A small sound classifier, trained from scratch.
Training: soap at rate 0.0016, 15200 steps, batches of 384, held-out accuracy 100%.
Rows from block 3, named by matrix and row number. Each number is 50 + 10 x the weight over its row's rms, rounded and kept within 0 to 99. All counts start at 0. After the name is the row's rms in percent of the matrix's.
# f: depthwise 7x7 conv (model.blocks.3.mixer.f.weight, 192x1x7x7, trained with AdamW), a 7x7 kernel
f.29 113:47 57 58 59 53 57 61 55 58 56 57 54 56 54 55 54 52 42 43 42 42 54 50 53 57 57 53 53 33 30 33 33 39 40 47 37 34 35 37 37 40 48 64 66 64 65 63 65 54
f.30 091:51 62 52 63 55 57 52 68 64 52 44 45 49 50 43 52 46 56 62 67 68 54 54 49 47 49 50 44 34 26 27 24 32 40 44 45 53 54 46 53 49 43 48 39 40 49 46 45 40
f.31 091:37 44 36 42 38 44 45 42 55 51 61 58 61 47 62 68 64 66 61 51 61 64 68 65 64 61 64 68 47 50 40 41 41 44 42 65 58 48 54 45 44 51 58 63 53 46 46 49 41
f.32 102:61 53 49 50 50 48 41 50 61 55 63 60 60 54 61 48 52 38 54 47 50 37 38 24 38 30 37 35 55 52 49 47 49 50 49 60 60 63 69 71 66 64 52 42 50 44 50 60 57
f.33 083:40 58 53 65 54 56 59 51 54 60 60 56 61 69 54 46 57 43 53 51 45 53 49 62 45 58 47 48 55 50 56 45 42 39 38 33 42 45 33 28 34 26 59 62 67 59 53 62 56
f.34 097:52 63 51 53 53 44 54 51 55 48 56 52 58 54 42 58 43 63 43 40 36 53 56 43 64 55 51 55 32 28 23 32 27 30 39 51 54 44 62 46 48 45 49 49 50 65 54 50 53
f.35 110:61 57 70 67 66 67 62 38 39 36 46 42 52 47 45 44 46 50 43 42 48 40 46 54 57 50 51 57 68 71 65 55 58 54 52 47 38 35 36 44 35 45 37 44 43 47 44 54 58
f.36 108:65 56 59 62 51 57 62 48 47 48 54 59 55 53 51 52 54 50 48 48 50 56 35 61 22 38 28 33 44 44 40 44 43 49 46 61 60 57 70 63 56 50 39 43 31 48 34 51 51
f.37 098:56 49 47 48 56 58 57 56 54 58 59 50 56 55 59 57 54 49 62 64 54 78 70 77 53 64 54 66 47 41 42 41 42 40 42 50 54 52 62 60 56 55 62 67 56 59 54 59 60
f.38 085:36 28 25 32 39 38 39 42 47 46 38 42 47 57 64 57 53 45 48 51 54 36 32 29 35 38 52 51 54 66 60 61 52 59 55 45 49 53 57 56 48 45 51 46 48 55 57 44 55
f.39 102:36 34 33 34 28 31 35 53 53 47 39 44 37 44 48 59 53 55 59 50 55 46 56 63 70 66 57 59 59 59 62 63 60 60 48 44 43 46 51 56 50 62 51 57 51 57 52 61 58
f.40 100:58 64 59 58 52 42 45 73 70 70 67 61 56 52 43 40 42 47 40 44 36 52 51 56 53 52 39 41 51 51 56 63 66 62 57 57 47 56 47 47 43 37 53 44 53 61 64 61 68
f.41 094:36 40 35 46 38 42 49 53 37 52 35 44 46 54 41 56 46 54 53 53 66 59 69 57 68 48 57 36 51 52 64 57 54 52 61 49 32 37 37 42 51 60 64 57 62 67 64 58 60
f.42 097:67 58 63 50 60 53 51 44 48 45 40 44 55 56 62 69 62 73 69 57 59 50 48 42 34 35 38 34 40 45 42 49 36 54 49 49 51 52 53 50 50 54 35 37 37 43 38 40 39
f.43 103:45 47 45 51 48 41 45 39 26 36 27 36 40 44 47 43 54 46 52 59 57 53 52 39 56 44 43 36 41 43 39 35 50 42 42 59 49 51 54 55 42 42 70 66 72 60 58 60 52
f.44 081:51 48 43 41 39 48 52 42 32 36 28 27 30 42 55 66 62 73 64 57 58 54 42 53 40 50 46 44 60 62 45 61 54 60 48 56 49 46 51 59 52 55 48 40 39 48 39 45 59
f.45 105:68 64 63 61 54 53 56 50 56 62 50 53 58 59 55 58 47 57 55 60 59 36 36 40 38 51 44 52 45 53 50 53 50 52 45 31 30 37 30 41 39 37 30 40 34 41 42 47 45
f.46 100:55 56 52 52 56 52 59 66 49 60 54 59 61 61 45 56 52 50 43 41 46 33 67 37 70 33 62 30 43 43 44 31 44 37 46 57 57 65 50 58 47 57 41 40 35 50 39 42 40
f.47 103:37 39 33 28 42 35 39 50 51 55 54 49 47 51 37 41 48 52 51 51 49 58 71 72 72 64 60 53 45 37 37 40 37 34 38 53 46 48 49 47 52 49 53 45 47 44 39 47 45
f.48 106:53 59 62 56 57 57 58 45 51 48 46 49 46 55 47 34 40 30 41 39 49 32 47 24 47 46 62 57 46 58 47 61 48 54 54 44 30 35 39 46 40 48 50 61 51 65 68 64 65
f.49 088:35 30 38 40 56 45 53 63 54 63 59 59 46 52 42 51 45 47 48 56 55 34 48 43 54 50 48 49 43 60 46 62 63 57 48 57 55 55 55 64 55 66 45 38 35 25 31 31 44
f.50 092:44 39 39 45 41 48 46 49 51 56 50 51 53 46 50 45 55 48 44 54 51 56 47 49 38 43 45 43 43 36 44 34 42 41 41 41 33 35 36 37 44 48 66 65 67 75 69 72 58
f.51 107:70 63 61 63 55 57 58 44 36 36 43 39 56 46 28 40 37 41 43 54 61 54 63 58 58 58 61 52 36 43 45 54 50 63 63 42 49 50 54 54 62 62 38 36 40 38 41 47 52
f.52 098:45 33 35 32 34 42 35 43 42 50 39 42 47 50 51 63 57 63 59 60 55 41 38 51 56 67 51 62 57 48 59 35 53 32 53 46 46 50 43 50 55 50 40 40 35 34 36 36 49
f.53 103:63 67 60 62 55 53 51 37 48 44 56 57 55 59 61 69 58 61 54 63 53 49 51 40 46 47 60 63 38 49 45 44 46 38 47 71 65 68 61 58 50 46 48 44 39 35 40 36 34
f.54 110:45 37 53 39 43 48 51 61 57 55 61 48 50 50 42 46 53 58 55 54 63 40 78 27 73 34 70 26 53 54 49 58 48 55 47 38 39 44 44 52 49 53 54 53 52 43 51 45 51
f.55 124:63 62 67 65 64 59 63 38 37 36 41 48 40 40 40 36 35 49 42 48 46 37 40 38 49 46 42 39 48 38 47 41 45 40 46 52 40 45 40 50 44 45 62 66 66 59 56 60 55
f.56 101:30 33 41 51 49 52 48 46 47 53 56 60 51 59 42 33 43 32 39 39 34 62 48 60 54 55 44 59 56 63 61 59 64 57 51 45 47 42 48 47 49 53 29 34 29 36 38 48 51
f.57 104:43 39 36 40 44 41 47 31 39 35 38 34 43 41 64 66 73 65 63 64 58 55 51 49 45 46 36 34 52 50 44 48 50 42 46 66 57 62 62 54 51 55 52 58 51 56 56 50 50
f.58 097:51 67 65 69 60 54 54 45 53 43 49 41 52 44 40 51 46 53 48 42 45 37 43 34 36 37 44 46 43 43 36 38 33 33 31 63 66 61 63 66 50 54 57 61 45 57 45 49 51
f.59 088:53 51 53 41 52 49 45 61 57 54 45 41 44 52 53 51 60 47 50 57 47 21 25 24 44 50 49 61 35 38 39 37 41 41 47 33 35 41 40 38 46 47 44 49 43 47 44 46 54
f.60 110:40 34 33 37 41 43 34 45 51 40 35 37 41 45 42 39 37 37 43 42 45 36 40 41 44 37 45 38 47 46 40 42 43 36 36 46 49 47 49 54 46 42 65 63 63 62 62 59 58
f.61 099:40 40 48 47 44 50 51 60 46 51 56 56 45 45 41 33 44 44 43 39 55 42 49 52 53 50 46 45 44 57 46 56 38 45 36 65 72 71 70 70 67 65 40 36 45 36 49 42 45
f.62 097:47 39 51 44 55 45 52 44 42 47 44 42 46 42 47 45 51 48 49 48 48 55 50 56 61 57 60 59 48 41 39 49 50 42 49 32 32 34 27 30 39 34 61 69 68 68 66 58 53
f.63 106:50 54 47 50 42 50 50 59 62 55 44 44 43 46 36 42 43 59 52 61 63 28 33 29 41 42 57 61 53 59 55 53 51 49 45 41 41 50 53 54 61 67 29 24 40 39 42 56 57
f.64 103:53 56 57 53 53 53 48 41 45 44 44 37 37 41 50 49 44 49 57 57 54 42 49 47 53 52 47 43 43 49 44 49 48 48 49 44 44 45 46 52 49 56 75 75 78 76 71 65 66
f.65 097:51 46 47 53 42 43 53 64 62 61 68 62 61 59 59 62 71 71 71 69 68 39 43 51 54 53 46 53 44 48 43 42 47 55 51 60 61 53 53 65 55 62 42 44 43 49 38 40 47
f.66 104:28 24 26 30 41 34 40 47 48 60 54 57 54 51 51 47 44 41 52 51 49 50 51 45 54 55 50 51 39 50 37 45 47 48 49 58 66 58 66 53 55 53 30 43 33 41 46 45 51
f.67 091:42 45 33 38 41 39 37 58 44 45 36 43 41 40 63 62 60 60 53 54 57 75 60 68 60 62 40 48 61 63 54 61 56 60 55 38 47 32 47 46 46 41 43 53 38 46 48 44 47
f.68 097:45 43 42 39 43 41 45 59 50 58 50 43 52 49 38 34 34 43 40 34 40 56 46 64 42 53 38 41 46 48 44 47 43 49 51 35 33 36 27 32 39 40 54 37 48 39 42 35 42
f.69 105:45 51 40 45 44 50 48 35 37 39 40 40 38 38 54 44 49 51 53 47 49 70 65 79 64 70 63 61 41 41 39 44 41 37 39 36 39 42 51 42 47 55 46 50 44 47 49 43 45
f.70 084:44 49 42 43 48 46 54 45 53 52 51 58 47 41 55 46 56 52 47 47 48 29 39 27 32 32 45 30 62 53 56 46 39 37 45 51 44 48 43 38 51 37 79 62 65 58 53 58 53
f.71 099:67 66 65 63 55 60 51 51 46 40 29 33 38 34 34 45 45 53 58 65 62 50 59 41 62 50 65 64 41 43 35 49 40 51 49 55 55 53 49 45 56 57 36 41 45 41 44 46 45
f.72 093:67 58 57 56 56 56 46 43 41 41 43 34 42 40 64 66 75 73 71 65 63 45 48 53 57 54 50 48 43 41 42 54 60 57 69 50 53 48 43 54 45 47 44 41 45 42 45 44 54
f.73 101:42 48 45 39 44 42 45 44 56 56 63 62 61 55 37 34 40 40 31 34 30 36 34 35 30 41 35 44 57 57 47 49 53 50 48 57 58 61 56 51 58 56 51 61 53 60 60 59 58
f.74 096:51 51 45 45 44 55 46 57 64 61 60 51 58 56 44 30 38 28 43 36 41 67 60 52 67 68 55 56 49 52 61 61 57 68 68 49 37 44 33 42 43 50 44 41 45 44 44 53 47
f.75 092:56 68 63 73 64 70 63 66 60 57 46 48 46 50 37 27 39 41 42 50 46 63 52 56 60 56 58 56 43 48 48 50 56 50 50 63 53 60 63 62 61 65 54 47 41 46 42 44 48
f.76 102:39 41 39 39 35 46 37 60 57 54 55 56 51 55 58 54 65 65 65 56 60 33 45 44 45 49 55 44 36 46 44 42 50 47 55 33 43 30 33 39 45 41 69 62 59 56 63 53 51
f.77 089:59 60 57 49 56 47 49 60 63 51 58 57 56 55 53 48 60 53 49 58 64 73 79 77 68 57 63 62 49 54 48 46 52 44 55 43 42 47 49 56 48 43 67 59 61 63 47 52 44
f.78 086:44 48 52 47 43 54 56 67 70 71 68 69 51 57 57 55 55 62 53 60 62 44 33 33 31 45 41 42 52 59 40 42 49 43 49 64 63 60 54 63 50 55 62 59 51 50 45 46 43
f.79 102:56 58 57 49 55 53 55 64 59 64 61 61 54 58 33 41 41 43 55 58 65 18 28 25 48 48 51 55 58 53 48 46 53 52 45 40 42 44 52 56 45 38 41 57 51 55 55 48 37
f.80 101:29 31 35 46 54 54 59 41 45 38 35 38 45 47 29 30 32 33 31 36 41 55 54 58 55 58 51 44 47 46 41 57 46 52 48 42 39 47 38 45 47 49 56 49 65 47 47 50 52
f.81 104:48 61 55 62 56 57 55 50 57 59 55 53 64 52 40 45 44 40 43 54 59 32 26 30 29 39 42 53 70 61 64 58 55 46 46 65 57 57 58 50 46 45 53 44 47 42 43 41 33
f.82 097:34 35 33 41 51 43 47 36 38 35 29 40 32 35 51 53 59 52 49 43 51 70 50 68 61 67 45 63 61 57 65 60 56 61 54 57 55 47 54 55 52 54 47 50 55 45 52 48 48
f.83 097:60 66 65 56 56 56 48 58 59 53 52 45 46 49 55 44 56 43 43 39 40 54 40 48 40 55 43 47 35 37 32 35 38 41 37 57 61 57 65 65 67 64 64 55 60 65 57 62 57
f.84 105:41 49 40 35 47 38 46 44 45 46 33 41 42 42 53 63 60 62 58 51 48 62 42 67 55 62 50 60 61 65 58 64 61 60 61 33 33 43 32 42 39 38 54 57 49 55 57 56 60
f.85 098:40 35 35 34 35 37 44 67 66 66 64 69 58 54 47 51 38 47 42 47 47 38 44 46 60 48 53 52 34 31 38 34 50 42 54 49 50 52 51 54 54 53 50 57 54 59 42 45 33
f.86 090:64 63 57 67 54 51 60 51 51 44 59 50 49 50 44 35 32 41 40 45 42 68 50 71 50 57 54 54 37 32 38 44 50 52 48 62 66 65 55 52 46 42 35 38 33 48 40 53 44
f.87 098:38 29 38 38 48 45 53 56 71 50 67 57 54 55 45 54 62 59 66 71 70 45 42 45 48 51 41 44 56 50 47 55 51 47 48 66 59 52 50 48 52 41 46 43 33 40 36 38 34
f.88 096:34 31 37 35 49 48 54 47 46 51 49 43 54 49 41 49 39 44 39 44 42 56 44 58 42 52 43 54 52 60 55 50 42 50 43 82 73 74 66 56 59 60 42 45 45 52 44 55 47
f.89 109:41 40 32 39 35 43 37 51 53 41 49 43 43 47 46 48 48 43 39 41 43 64 46 59 51 52 44 41 69 69 77 73 69 55 57 55 58 46 49 52 48 52 43 52 45 47 38 41 44
f.90 094:43 33 38 41 38 35 44 59 63 61 65 62 53 60 54 46 50 52 51 43 41 37 29 36 32 40 37 40 51 56 58 55 62 61 65 47 47 55 47 52 56 55 38 38 35 40 50 49 43
f.91 091:53 51 62 57 56 63 54 65 62 47 51 38 47 48 36 32 35 38 34 39 43 56 40 42 42 36 40 40 60 58 61 61 57 65 63 39 48 35 45 48 48 38 51 47 48 53 61 64 64
f.92 107:58 53 54 53 51 44 42 60 62 61 57 60 54 60 50 49 52 53 58 49 56 58 52 50 46 46 52 50 43 43 48 50 59 62 62 58 63 60 59 58 57 60 26 24 22 32 36 37 42
f.93 096:52 40 56 47 50 48 54 62 51 50 49 50 41 52 58 56 60 52 51 60 58 47 35 37 36 51 41 54 45 50 52 48 55 57 49 41 44 38 32 26 35 29 67 59 70 68 60 63 56
f.94 117:40 59 54 56 51 52 42 62 60 62 67 52 60 50 63 59 57 55 50 42 47 51 62 40 54 34 46 31 70 61 56 43 34 29 36 66 56 58 44 40 34 38 62 56 50 53 50 51 50
f.95 114:64 65 61 62 61 57 55 51 50 47 52 47 48 54 41 42 42 44 52 50 58 40 41 45 47 41 47 43 47 53 46 45 46 47 49 38 33 26 23 28 32 38 58 60 62 53 54 61 58
f.96 093:40 35 40 50 53 41 49 41 39 44 44 47 58 61 43 49 55 52 56 50 51 53 42 51 53 48 50 47 63 71 71 65 52 59 48 59 55 54 45 47 50 41 35 37 31 22 38 31 41
f.97 109:57 56 45 47 48 45 54 51 53 47 47 46 45 56 55 58 56 59 58 51 58 31 40 39 47 38 54 48 35 35 40 40 51 51 55 66 70 67 74 70 61 63 51 42 40 40 38 40 37
f.98 088:47 39 35 40 47 50 39 43 53 47 46 43 44 45 64 60 55 64 61 48 46 39 36 51 39 44 37 35 40 30 47 36 33 37 47 57 49 65 66 59 62 63 63 64 52 59 57 47 57
f.99 099:73 62 67 55 58 47 48 39 40 33 36 38 40 51 64 61 51 57 52 52 55 46 37 40 48 47 56 59 59 57 59 55 62 55 59 42 31 37 36 44 42 47 42 36 42 37 35 48 52
f.100 101:39 40 39 34 40 46 54 51 52 56 58 53 51 46 62 59 60 54 56 57 50 44 60 43 58 51 61 58 52 53 46 62 46 59 53 51 62 60 66 56 57 60 31 32 27 28 36 36 39
f.101 102:55 55 52 58 49 57 47 37 35 47 36 40 51 48 44 57 54 56 61 54 58 29 45 26 38 32 48 27 63 61 58 53 50 53 51 64 62 63 63 53 51 58 37 35 52 47 49 38 45
f.102 100:52 56 56 51 54 46 46 45 39 41 39 47 55 50 38 38 39 52 53 62 59 71 67 76 69 68 51 62 50 55 56 49 51 46 47 46 44 56 51 54 60 52 63 65 61 65 68 62 56
f.103 104:49 49 49 35 35 36 39 46 58 45 53 51 55 54 55 54 55 59 51 53 48 38 45 25 33 28 45 31 67 63 59 53 55 61 52 51 57 59 59 59 51 59 65 58 60 57 62 63 58
f.104 101:58 49 51 50 58 58 55 54 53 54 47 47 51 51 53 50 40 44 40 49 50 63 64 67 61 61 51 54 44 40 46 41 53 47 59 43 38 45 33 33 43 43 68 75 75 69 65 61 54
f.105 098:54 54 56 61 59 61 50 51 48 38 41 46 48 42 68 69 65 65 57 50 58 68 70 71 51 62 37 46 56 54 49 43 53 46 55 54 48 50 55 47 53 55 35 28 40 31 49 48 54
f.106 106:63 66 73 72 70 69 67 43 45 33 36 35 38 43 53 57 58 52 57 55 43 54 58 62 51 49 46 51 51 42 43 57 52 51 52 47 47 52 51 58 58 49 53 49 42 45 35 45 31
f.107 101:54 54 58 57 50 47 57 56 60 56 59 56 52 57 60 68 63 66 52 62 57 34 46 46 46 52 52 50 68 66 64 64 57 56 52 48 56 55 51 57 59 53 28 29 31 35 41 38 46
f.108 095:39 41 47 41 46 52 57 57 60 49 62 42 53 49 47 38 44 30 35 39 39 46 63 51 65 52 56 53 37 29 33 26 35 45 45 54 44 59 55 63 56 62 53 56 60 51 51 63 59
f.109 082:64 51 53 58 65 50 57 64 53 51 53 67 56 58 40 44 39 52 56 55 47 50 43 41 45 49 58 53 40 41 50 47 51 47 39 62 66 54 65 58 53 38 75 74 64 71 64 54 50
f.110 085:50 47 45 34 34 47 44 53 42 36 38 45 53 53 61 67 66 63 66 55 59 51 55 56 54 56 57 52 28 33 32 32 44 56 60 53 57 58 62 65 60 48 41 57 41 57 56 50 56
f.111 089:55 62 56 50 49 55 50 50 43 55 47 46 46 55 63 44 57 39 43 37 48 62 67 54 63 56 54 57 47 38 38 44 41 45 51 60 60 60 60 58 65 57 28 29 30 37 37 36 38
f.112 085:55 57 58 63 59 62 50 49 62 57 55 58 63 53 53 57 51 64 44 47 47 36 35 36 28 36 31 43 52 49 58 57 44 41 42 51 60 43 43 43 38 31 56 70 60 61 57 63 49
f.113 094:38 40 44 35 40 50 48 51 65 57 68 65 56 54 59 56 60 66 64 62 52 37 49 47 52 42 52 40 40 39 40 33 34 29 37 56 55 50 54 48 53 47 40 38 38 36 40 45 52
f.114 109:67 64 68 69 56 55 46 66 72 66 66 53 52 50 56 43 52 45 52 36 44 60 52 48 52 52 43 47 60 57 54 57 51 49 51 42 36 45 30 37 35 51 36 39 44 41 46 59 55
f.115 092:53 52 55 59 52 47 48 67 70 66 64 57 60 54 43 36 25 29 31 36 39 52 45 50 53 43 55 47 59 59 60 65 63 59 59 46 44 48 41 48 47 44 36 43 50 50 53 58 48
f.116 121:54 62 59 60 62 59 56 62 53 62 57 62 50 58 50 43 47 37 36 37 35 47 38 39 30 39 36 42 53 53 50 55 48 47 49 64 66 67 67 62 65 63 46 46 39 46 42 51 47
f.117 092:47 48 44 32 38 33 40 44 52 51 40 47 47 47 60 67 68 63 53 60 51 55 65 63 66 66 59 57 44 50 56 50 60 58 54 56 48 42 42 52 49 53 33 32 31 37 37 49 58
f.118 105:41 28 35 26 30 37 31 48 48 48 38 45 44 41 52 57 61 49 50 54 55 43 45 46 50 55 58 60 47 54 60 60 58 49 50 64 62 54 49 47 53 51 69 59 69 64 62 50 48
f.119 092:53 48 45 48 49 45 43 34 37 29 38 36 43 47 58 63 62 64 64 52 48 71 69 68 56 52 53 48 36 36 39 34 44 49 49 53 49 59 58 57 63 67 47 50 45 47 48 43 44
f.120 097:35 42 31 40 44 46 63 28 29 30 38 40 44 48 45 59 58 63 66 52 61 32 39 40 43 54 47 56 51 52 57 56 56 51 60 58 52 63 58 63 53 61 53 53 44 44 48 40 50
f.121 078:53 55 38 43 42 45 40 53 62 57 61 47 44 50 43 47 50 40 44 46 46 74 70 72 71 70 58 67 56 57 47 58 60 44 54 56 62 59 65 57 43 50 46 46 45 52 39 43 43
f.122 092:61 58 41 46 37 52 49 57 45 55 39 41 50 54 39 58 40 57 41 58 52 65 70 72 59 69 51 70 60 56 51 54 33 42 37 42 45 39 44 37 44 45 55 52 44 45 36 36 43
f.123 094:76 73 70 77 75 68 65 40 36 42 41 53 51 53 42 51 47 52 48 45 51 47 45 45 41 45 40 43 52 52 45 49 49 50 46 49 47 45 54 56 50 54 45 48 39 43 40 51 47
f.124 077:54 62 55 49 53 58 49 34 39 42 33 39 41 43 44 43 40 52 42 54 49 47 66 62 63 60 53 54 43 40 28 42 39 41 53 55 58 60 57 66 54 62 47 42 35 34 43 36 33
f.125 102:60 62 68 74 66 66 61 46 48 45 40 43 34 38 42 52 58 55 58 59 59 44 52 46 41 34 49 35 51 46 36 36 39 41 43 66 54 65 45 58 48 49 53 48 61 51 57 46 48
f.126 091:57 51 47 38 40 41 39 51 51 41 55 46 41 42 61 53 60 52 62 52 43 45 64 57 61 56 62 44 64 66 61 66 64 56 58 49 38 50 47 54 48 57 46 36 36 33 31 29 36
f.127 103:30 31 32 33 38 42 35 40 34 28 47 36 48 41 43 41 38 46 43 48 54 56 53 52 34 41 26 43 58 61 52 57 48 55 47 51 49 52 51 59 61 53 56 48 48 56 52 57 54
f.128 096:53 44 44 39 45 45 40 48 43 49 52 56 42 53 64 51 65 57 61 66 56 28 34 26 34 33 46 36 58 52 53 52 52 49 49 45 43 54 49 48 55 55 41 38 30 30 37 50 53
f.129 103:32 39 30 33 35 39 38 48 53 59 61 61 55 47 48 41 40 48 39 42 46 39 53 39 62 53 67 53 56 52 56 62 64 59 52 47 48 34 37 38 42 38 52 56 57 64 54 62 60
f.130 097:62 57 60 54 56 56 60 44 47 33 43 37 39 35 30 30 34 40 35 36 34 50 51 60 53 52 44 51 30 40 38 40 42 53 55 51 59 52 43 48 42 43 65 47 61 52 53 50 55
f.131 104:52 47 41 44 40 48 40 37 38 40 36 48 49 48 34 50 36 52 49 45 41 70 68 72 67 55 51 43 43 41 44 49 52 58 56 61 52 63 61 50 61 49 42 34 42 33 42 38 38
f.132 092:40 40 41 48 50 51 40 57 51 42 41 36 39 33 73 66 75 64 65 53 50 38 42 26 41 43 49 48 41 49 34 47 53 55 44 43 42 42 47 55 53 52 50 42 49 39 42 44 50
f.133 114:56 63 56 63 65 68 68 45 45 52 58 51 57 55 46 49 52 48 52 59 61 54 50 59 64 65 63 64 39 32 45 39 46 48 45 52 54 52 60 53 50 48 34 33 28 38 35 44 40
f.134 117:64 64 63 55 55 58 52 45 43 42 40 42 45 54 52 48 55 50 49 50 45 51 43 46 44 46 48 54 42 47 44 48 54 50 49 54 52 47 52 50 49 51 22 25 22 26 30 36 36
f.135 103:52 38 48 38 45 36 39 51 46 47 54 46 48 56 75 68 72 60 63 53 47 51 57 46 54 50 53 51 32 34 38 35 43 43 49 62 65 58 62 57 48 46 37 36 36 39 50 49 47
f.136 092:58 52 56 44 43 45 54 45 54 55 60 44 54 39 38 62 46 60 42 49 36 53 57 54 68 55 54 51 52 53 65 61 59 46 60 74 70 74 66 59 50 60 37 36 46 36 45 42 44
f.137 110:65 72 64 72 58 56 55 55 48 57 52 56 41 46 43 42 47 40 42 46 38 54 27 60 33 58 53 58 40 50 57 62 55 59 52 33 40 39 36 46 38 36 58 54 57 56 57 49 52
f.138 103:60 54 62 61 61 48 58 40 45 43 37 41 38 42 61 46 61 52 56 50 55 63 50 73 47 60 53 66 66 68 71 62 58 53 47 47 46 42 35 41 40 36 43 51 46 56 57 59 63
f.139 098:35 48 40 43 50 42 50 48 45 41 43 43 52 42 55 46 52 45 45 48 45 61 54 60 47 61 60 56 64 69 70 65 58 58 55 49 42 43 58 53 52 60 31 28 28 30 40 39 46
f.140 090:45 52 52 57 55 47 53 47 53 45 53 54 51 45 48 44 53 47 50 39 43 44 33 37 31 36 36 54 69 72 69 60 58 64 52 44 56 49 59 46 52 52 40 33 32 31 32 46 44
f.141 092:57 60 51 53 46 41 41 48 45 43 48 39 38 42 41 35 29 30 36 38 30 64 67 68 63 61 53 50 41 49 43 38 49 57 50 65 59 51 54 46 53 45 57 52 63 52 62 49 59
f.142 090:41 45 32 35 34 47 42 46 36 41 42 46 43 56 33 32 40 45 52 44 51 73 68 67 49 51 43 58 40 37 55 57 53 56 56 64 56 44 45 46 44 46 41 46 35 46 35 44 40
f.143 099:29 29 43 41 48 55 55 47 59 53 53 54 56 51 66 68 74 69 67 67 67 44 51 34 45 46 47 51 48 50 42 53 46 53 46 47 50 53 47 42 46 41 46 44 38 42 45 37 40
f.144 115:55 59 59 51 57 59 61 38 39 40 47 46 48 49 37 31 43 35 48 47 45 45 52 44 39 35 53 41 59 60 66 64 62 58 54 54 47 52 44 46 53 46 72 70 69 56 63 56 65
f.145 101:50 48 51 50 49 52 45 32 28 27 28 33 39 47 31 41 39 43 49 43 54 50 59 53 62 52 61 48 51 52 45 49 43 42 37 56 63 61 61 52 44 42 60 65 61 61 60 48 54
f.146 091:31 37 34 45 40 49 52 38 36 46 33 41 41 53 43 36 45 39 41 47 55 51 32 40 32 40 54 57 45 39 43 38 40 41 38 48 60 58 65 59 59 57 63 60 58 58 53 49 44
f.147 096:33 37 41 43 39 46 44 36 40 44 37 41 49 54 68 68 70 63 64 55 56 53 60 52 60 54 57 59 38 43 46 50 55 42 45 45 54 59 53 57 52 53 30 40 36 33 42 43 37
f.148 089:37 35 42 41 38 46 39 45 44 49 43 51 54 51 57 52 59 53 43 50 41 65 63 66 63 51 63 53 58 62 61 58 60 52 55 31 31 28 31 35 44 40 53 56 59 63 49 51 51
f.149 096:39 49 47 53 47 48 42 39 39 45 42 49 43 52 44 45 40 33 41 41 47 36 41 32 36 38 43 45 57 58 60 58 47 46 40 53 53 56 56 56 50 62 75 70 73 64 56 62 59
f.150 116:50 49 44 45 42 41 48 30 35 30 31 33 42 33 38 36 31 37 37 41 42 45 44 58 44 65 46 69 48 60 46 54 55 58 55 51 42 52 47 43 44 50 52 56 58 60 56 57 48
f.151 096:44 50 52 47 45 42 44 66 72 69 56 55 59 56 42 44 45 45 49 48 54 53 35 49 34 51 39 43 57 48 60 44 56 42 58 61 63 66 67 66 64 66 46 40 38 45 34 39 48
f.152 096:61 62 59 52 53 49 58 58 55 56 43 45 45 50 47 52 45 45 42 44 36 55 58 43 43 40 41 50 34 43 45 53 47 56 56 65 73 66 74 67 67 67 39 43 47 44 39 39 37
f.153 110:44 44 47 50 50 53 51 46 51 48 49 43 44 43 41 54 50 61 59 55 56 36 50 44 49 44 52 47 34 31 40 33 45 43 44 35 32 34 33 41 44 42 69 68 70 66 62 61 51
f.154 097:61 66 66 64 67 63 61 63 57 58 47 45 50 50 62 58 47 56 46 49 54 35 39 37 42 40 39 45 69 70 67 61 65 58 59 43 46 51 44 44 54 44 41 40 41 45 44 55 50
f.155 106:50 61 58 65 59 53 54 59 65 71 58 63 60 58 64 53 59 42 55 44 56 67 56 58 34 37 44 40 63 62 53 58 52 48 53 44 58 50 59 60 57 53 32 37 34 42 40 37 46
f.156 097:43 44 41 42 43 37 46 43 61 49 62 56 59 61 64 63 65 60 65 49 61 49 39 44 33 37 43 47 65 61 67 49 55 57 56 34 31 42 38 44 43 56 49 46 45 39 37 42 40
f.157 085:54 49 48 56 59 60 57 68 63 64 69 73 65 67 38 39 40 37 34 41 40 58 53 55 51 64 63 55 58 53 48 47 52 43 38 56 61 49 53 42 40 41 41 42 40 56 50 50 57
f.158 114:57 58 56 56 48 53 54 41 39 37 43 36 38 45 43 43 51 54 56 51 55 56 60 58 61 55 59 58 62 61 59 58 51 55 60 37 33 31 32 37 38 42 65 64 68 66 62 56 60
f.159 092:67 56 66 46 49 55 58 55 61 61 50 48 46 49 46 44 49 59 56 55 51 32 27 35 30 34 32 29 50 56 63 63 49 61 49 55 52 45 54 56 58 60 60 56 60 43 50 42 38
f.160 096:39 49 44 46 43 53 47 66 56 58 63 53 60 54 53 36 40 42 41 48 34 33 29 33 26 35 41 37 57 43 51 49 54 53 55 59 56 64 52 53 52 46 39 40 40 35 42 42 48
f.161 093:31 34 33 26 32 29 31 56 61 57 52 49 49 48 33 37 37 39 44 39 44 65 64 59 59 53 59 58 46 50 48 54 46 54 57 56 50 56 52 55 57 44 49 49 55 46 49 44 47
f.162 100:58 60 57 59 65 54 60 59 63 54 58 50 50 54 41 44 45 41 49 43 47 50 64 59 68 63 62 52 57 54 52 41 42 41 40 50 50 52 54 53 50 49 74 76 73 68 56 60 55
f.163 090:46 39 46 31 41 39 42 38 48 52 57 56 53 56 56 63 60 62 62 53 49 70 61 74 62 64 51 62 38 54 47 55 49 56 57 59 53 45 45 46 35 31 31 40 43 42 45 48 54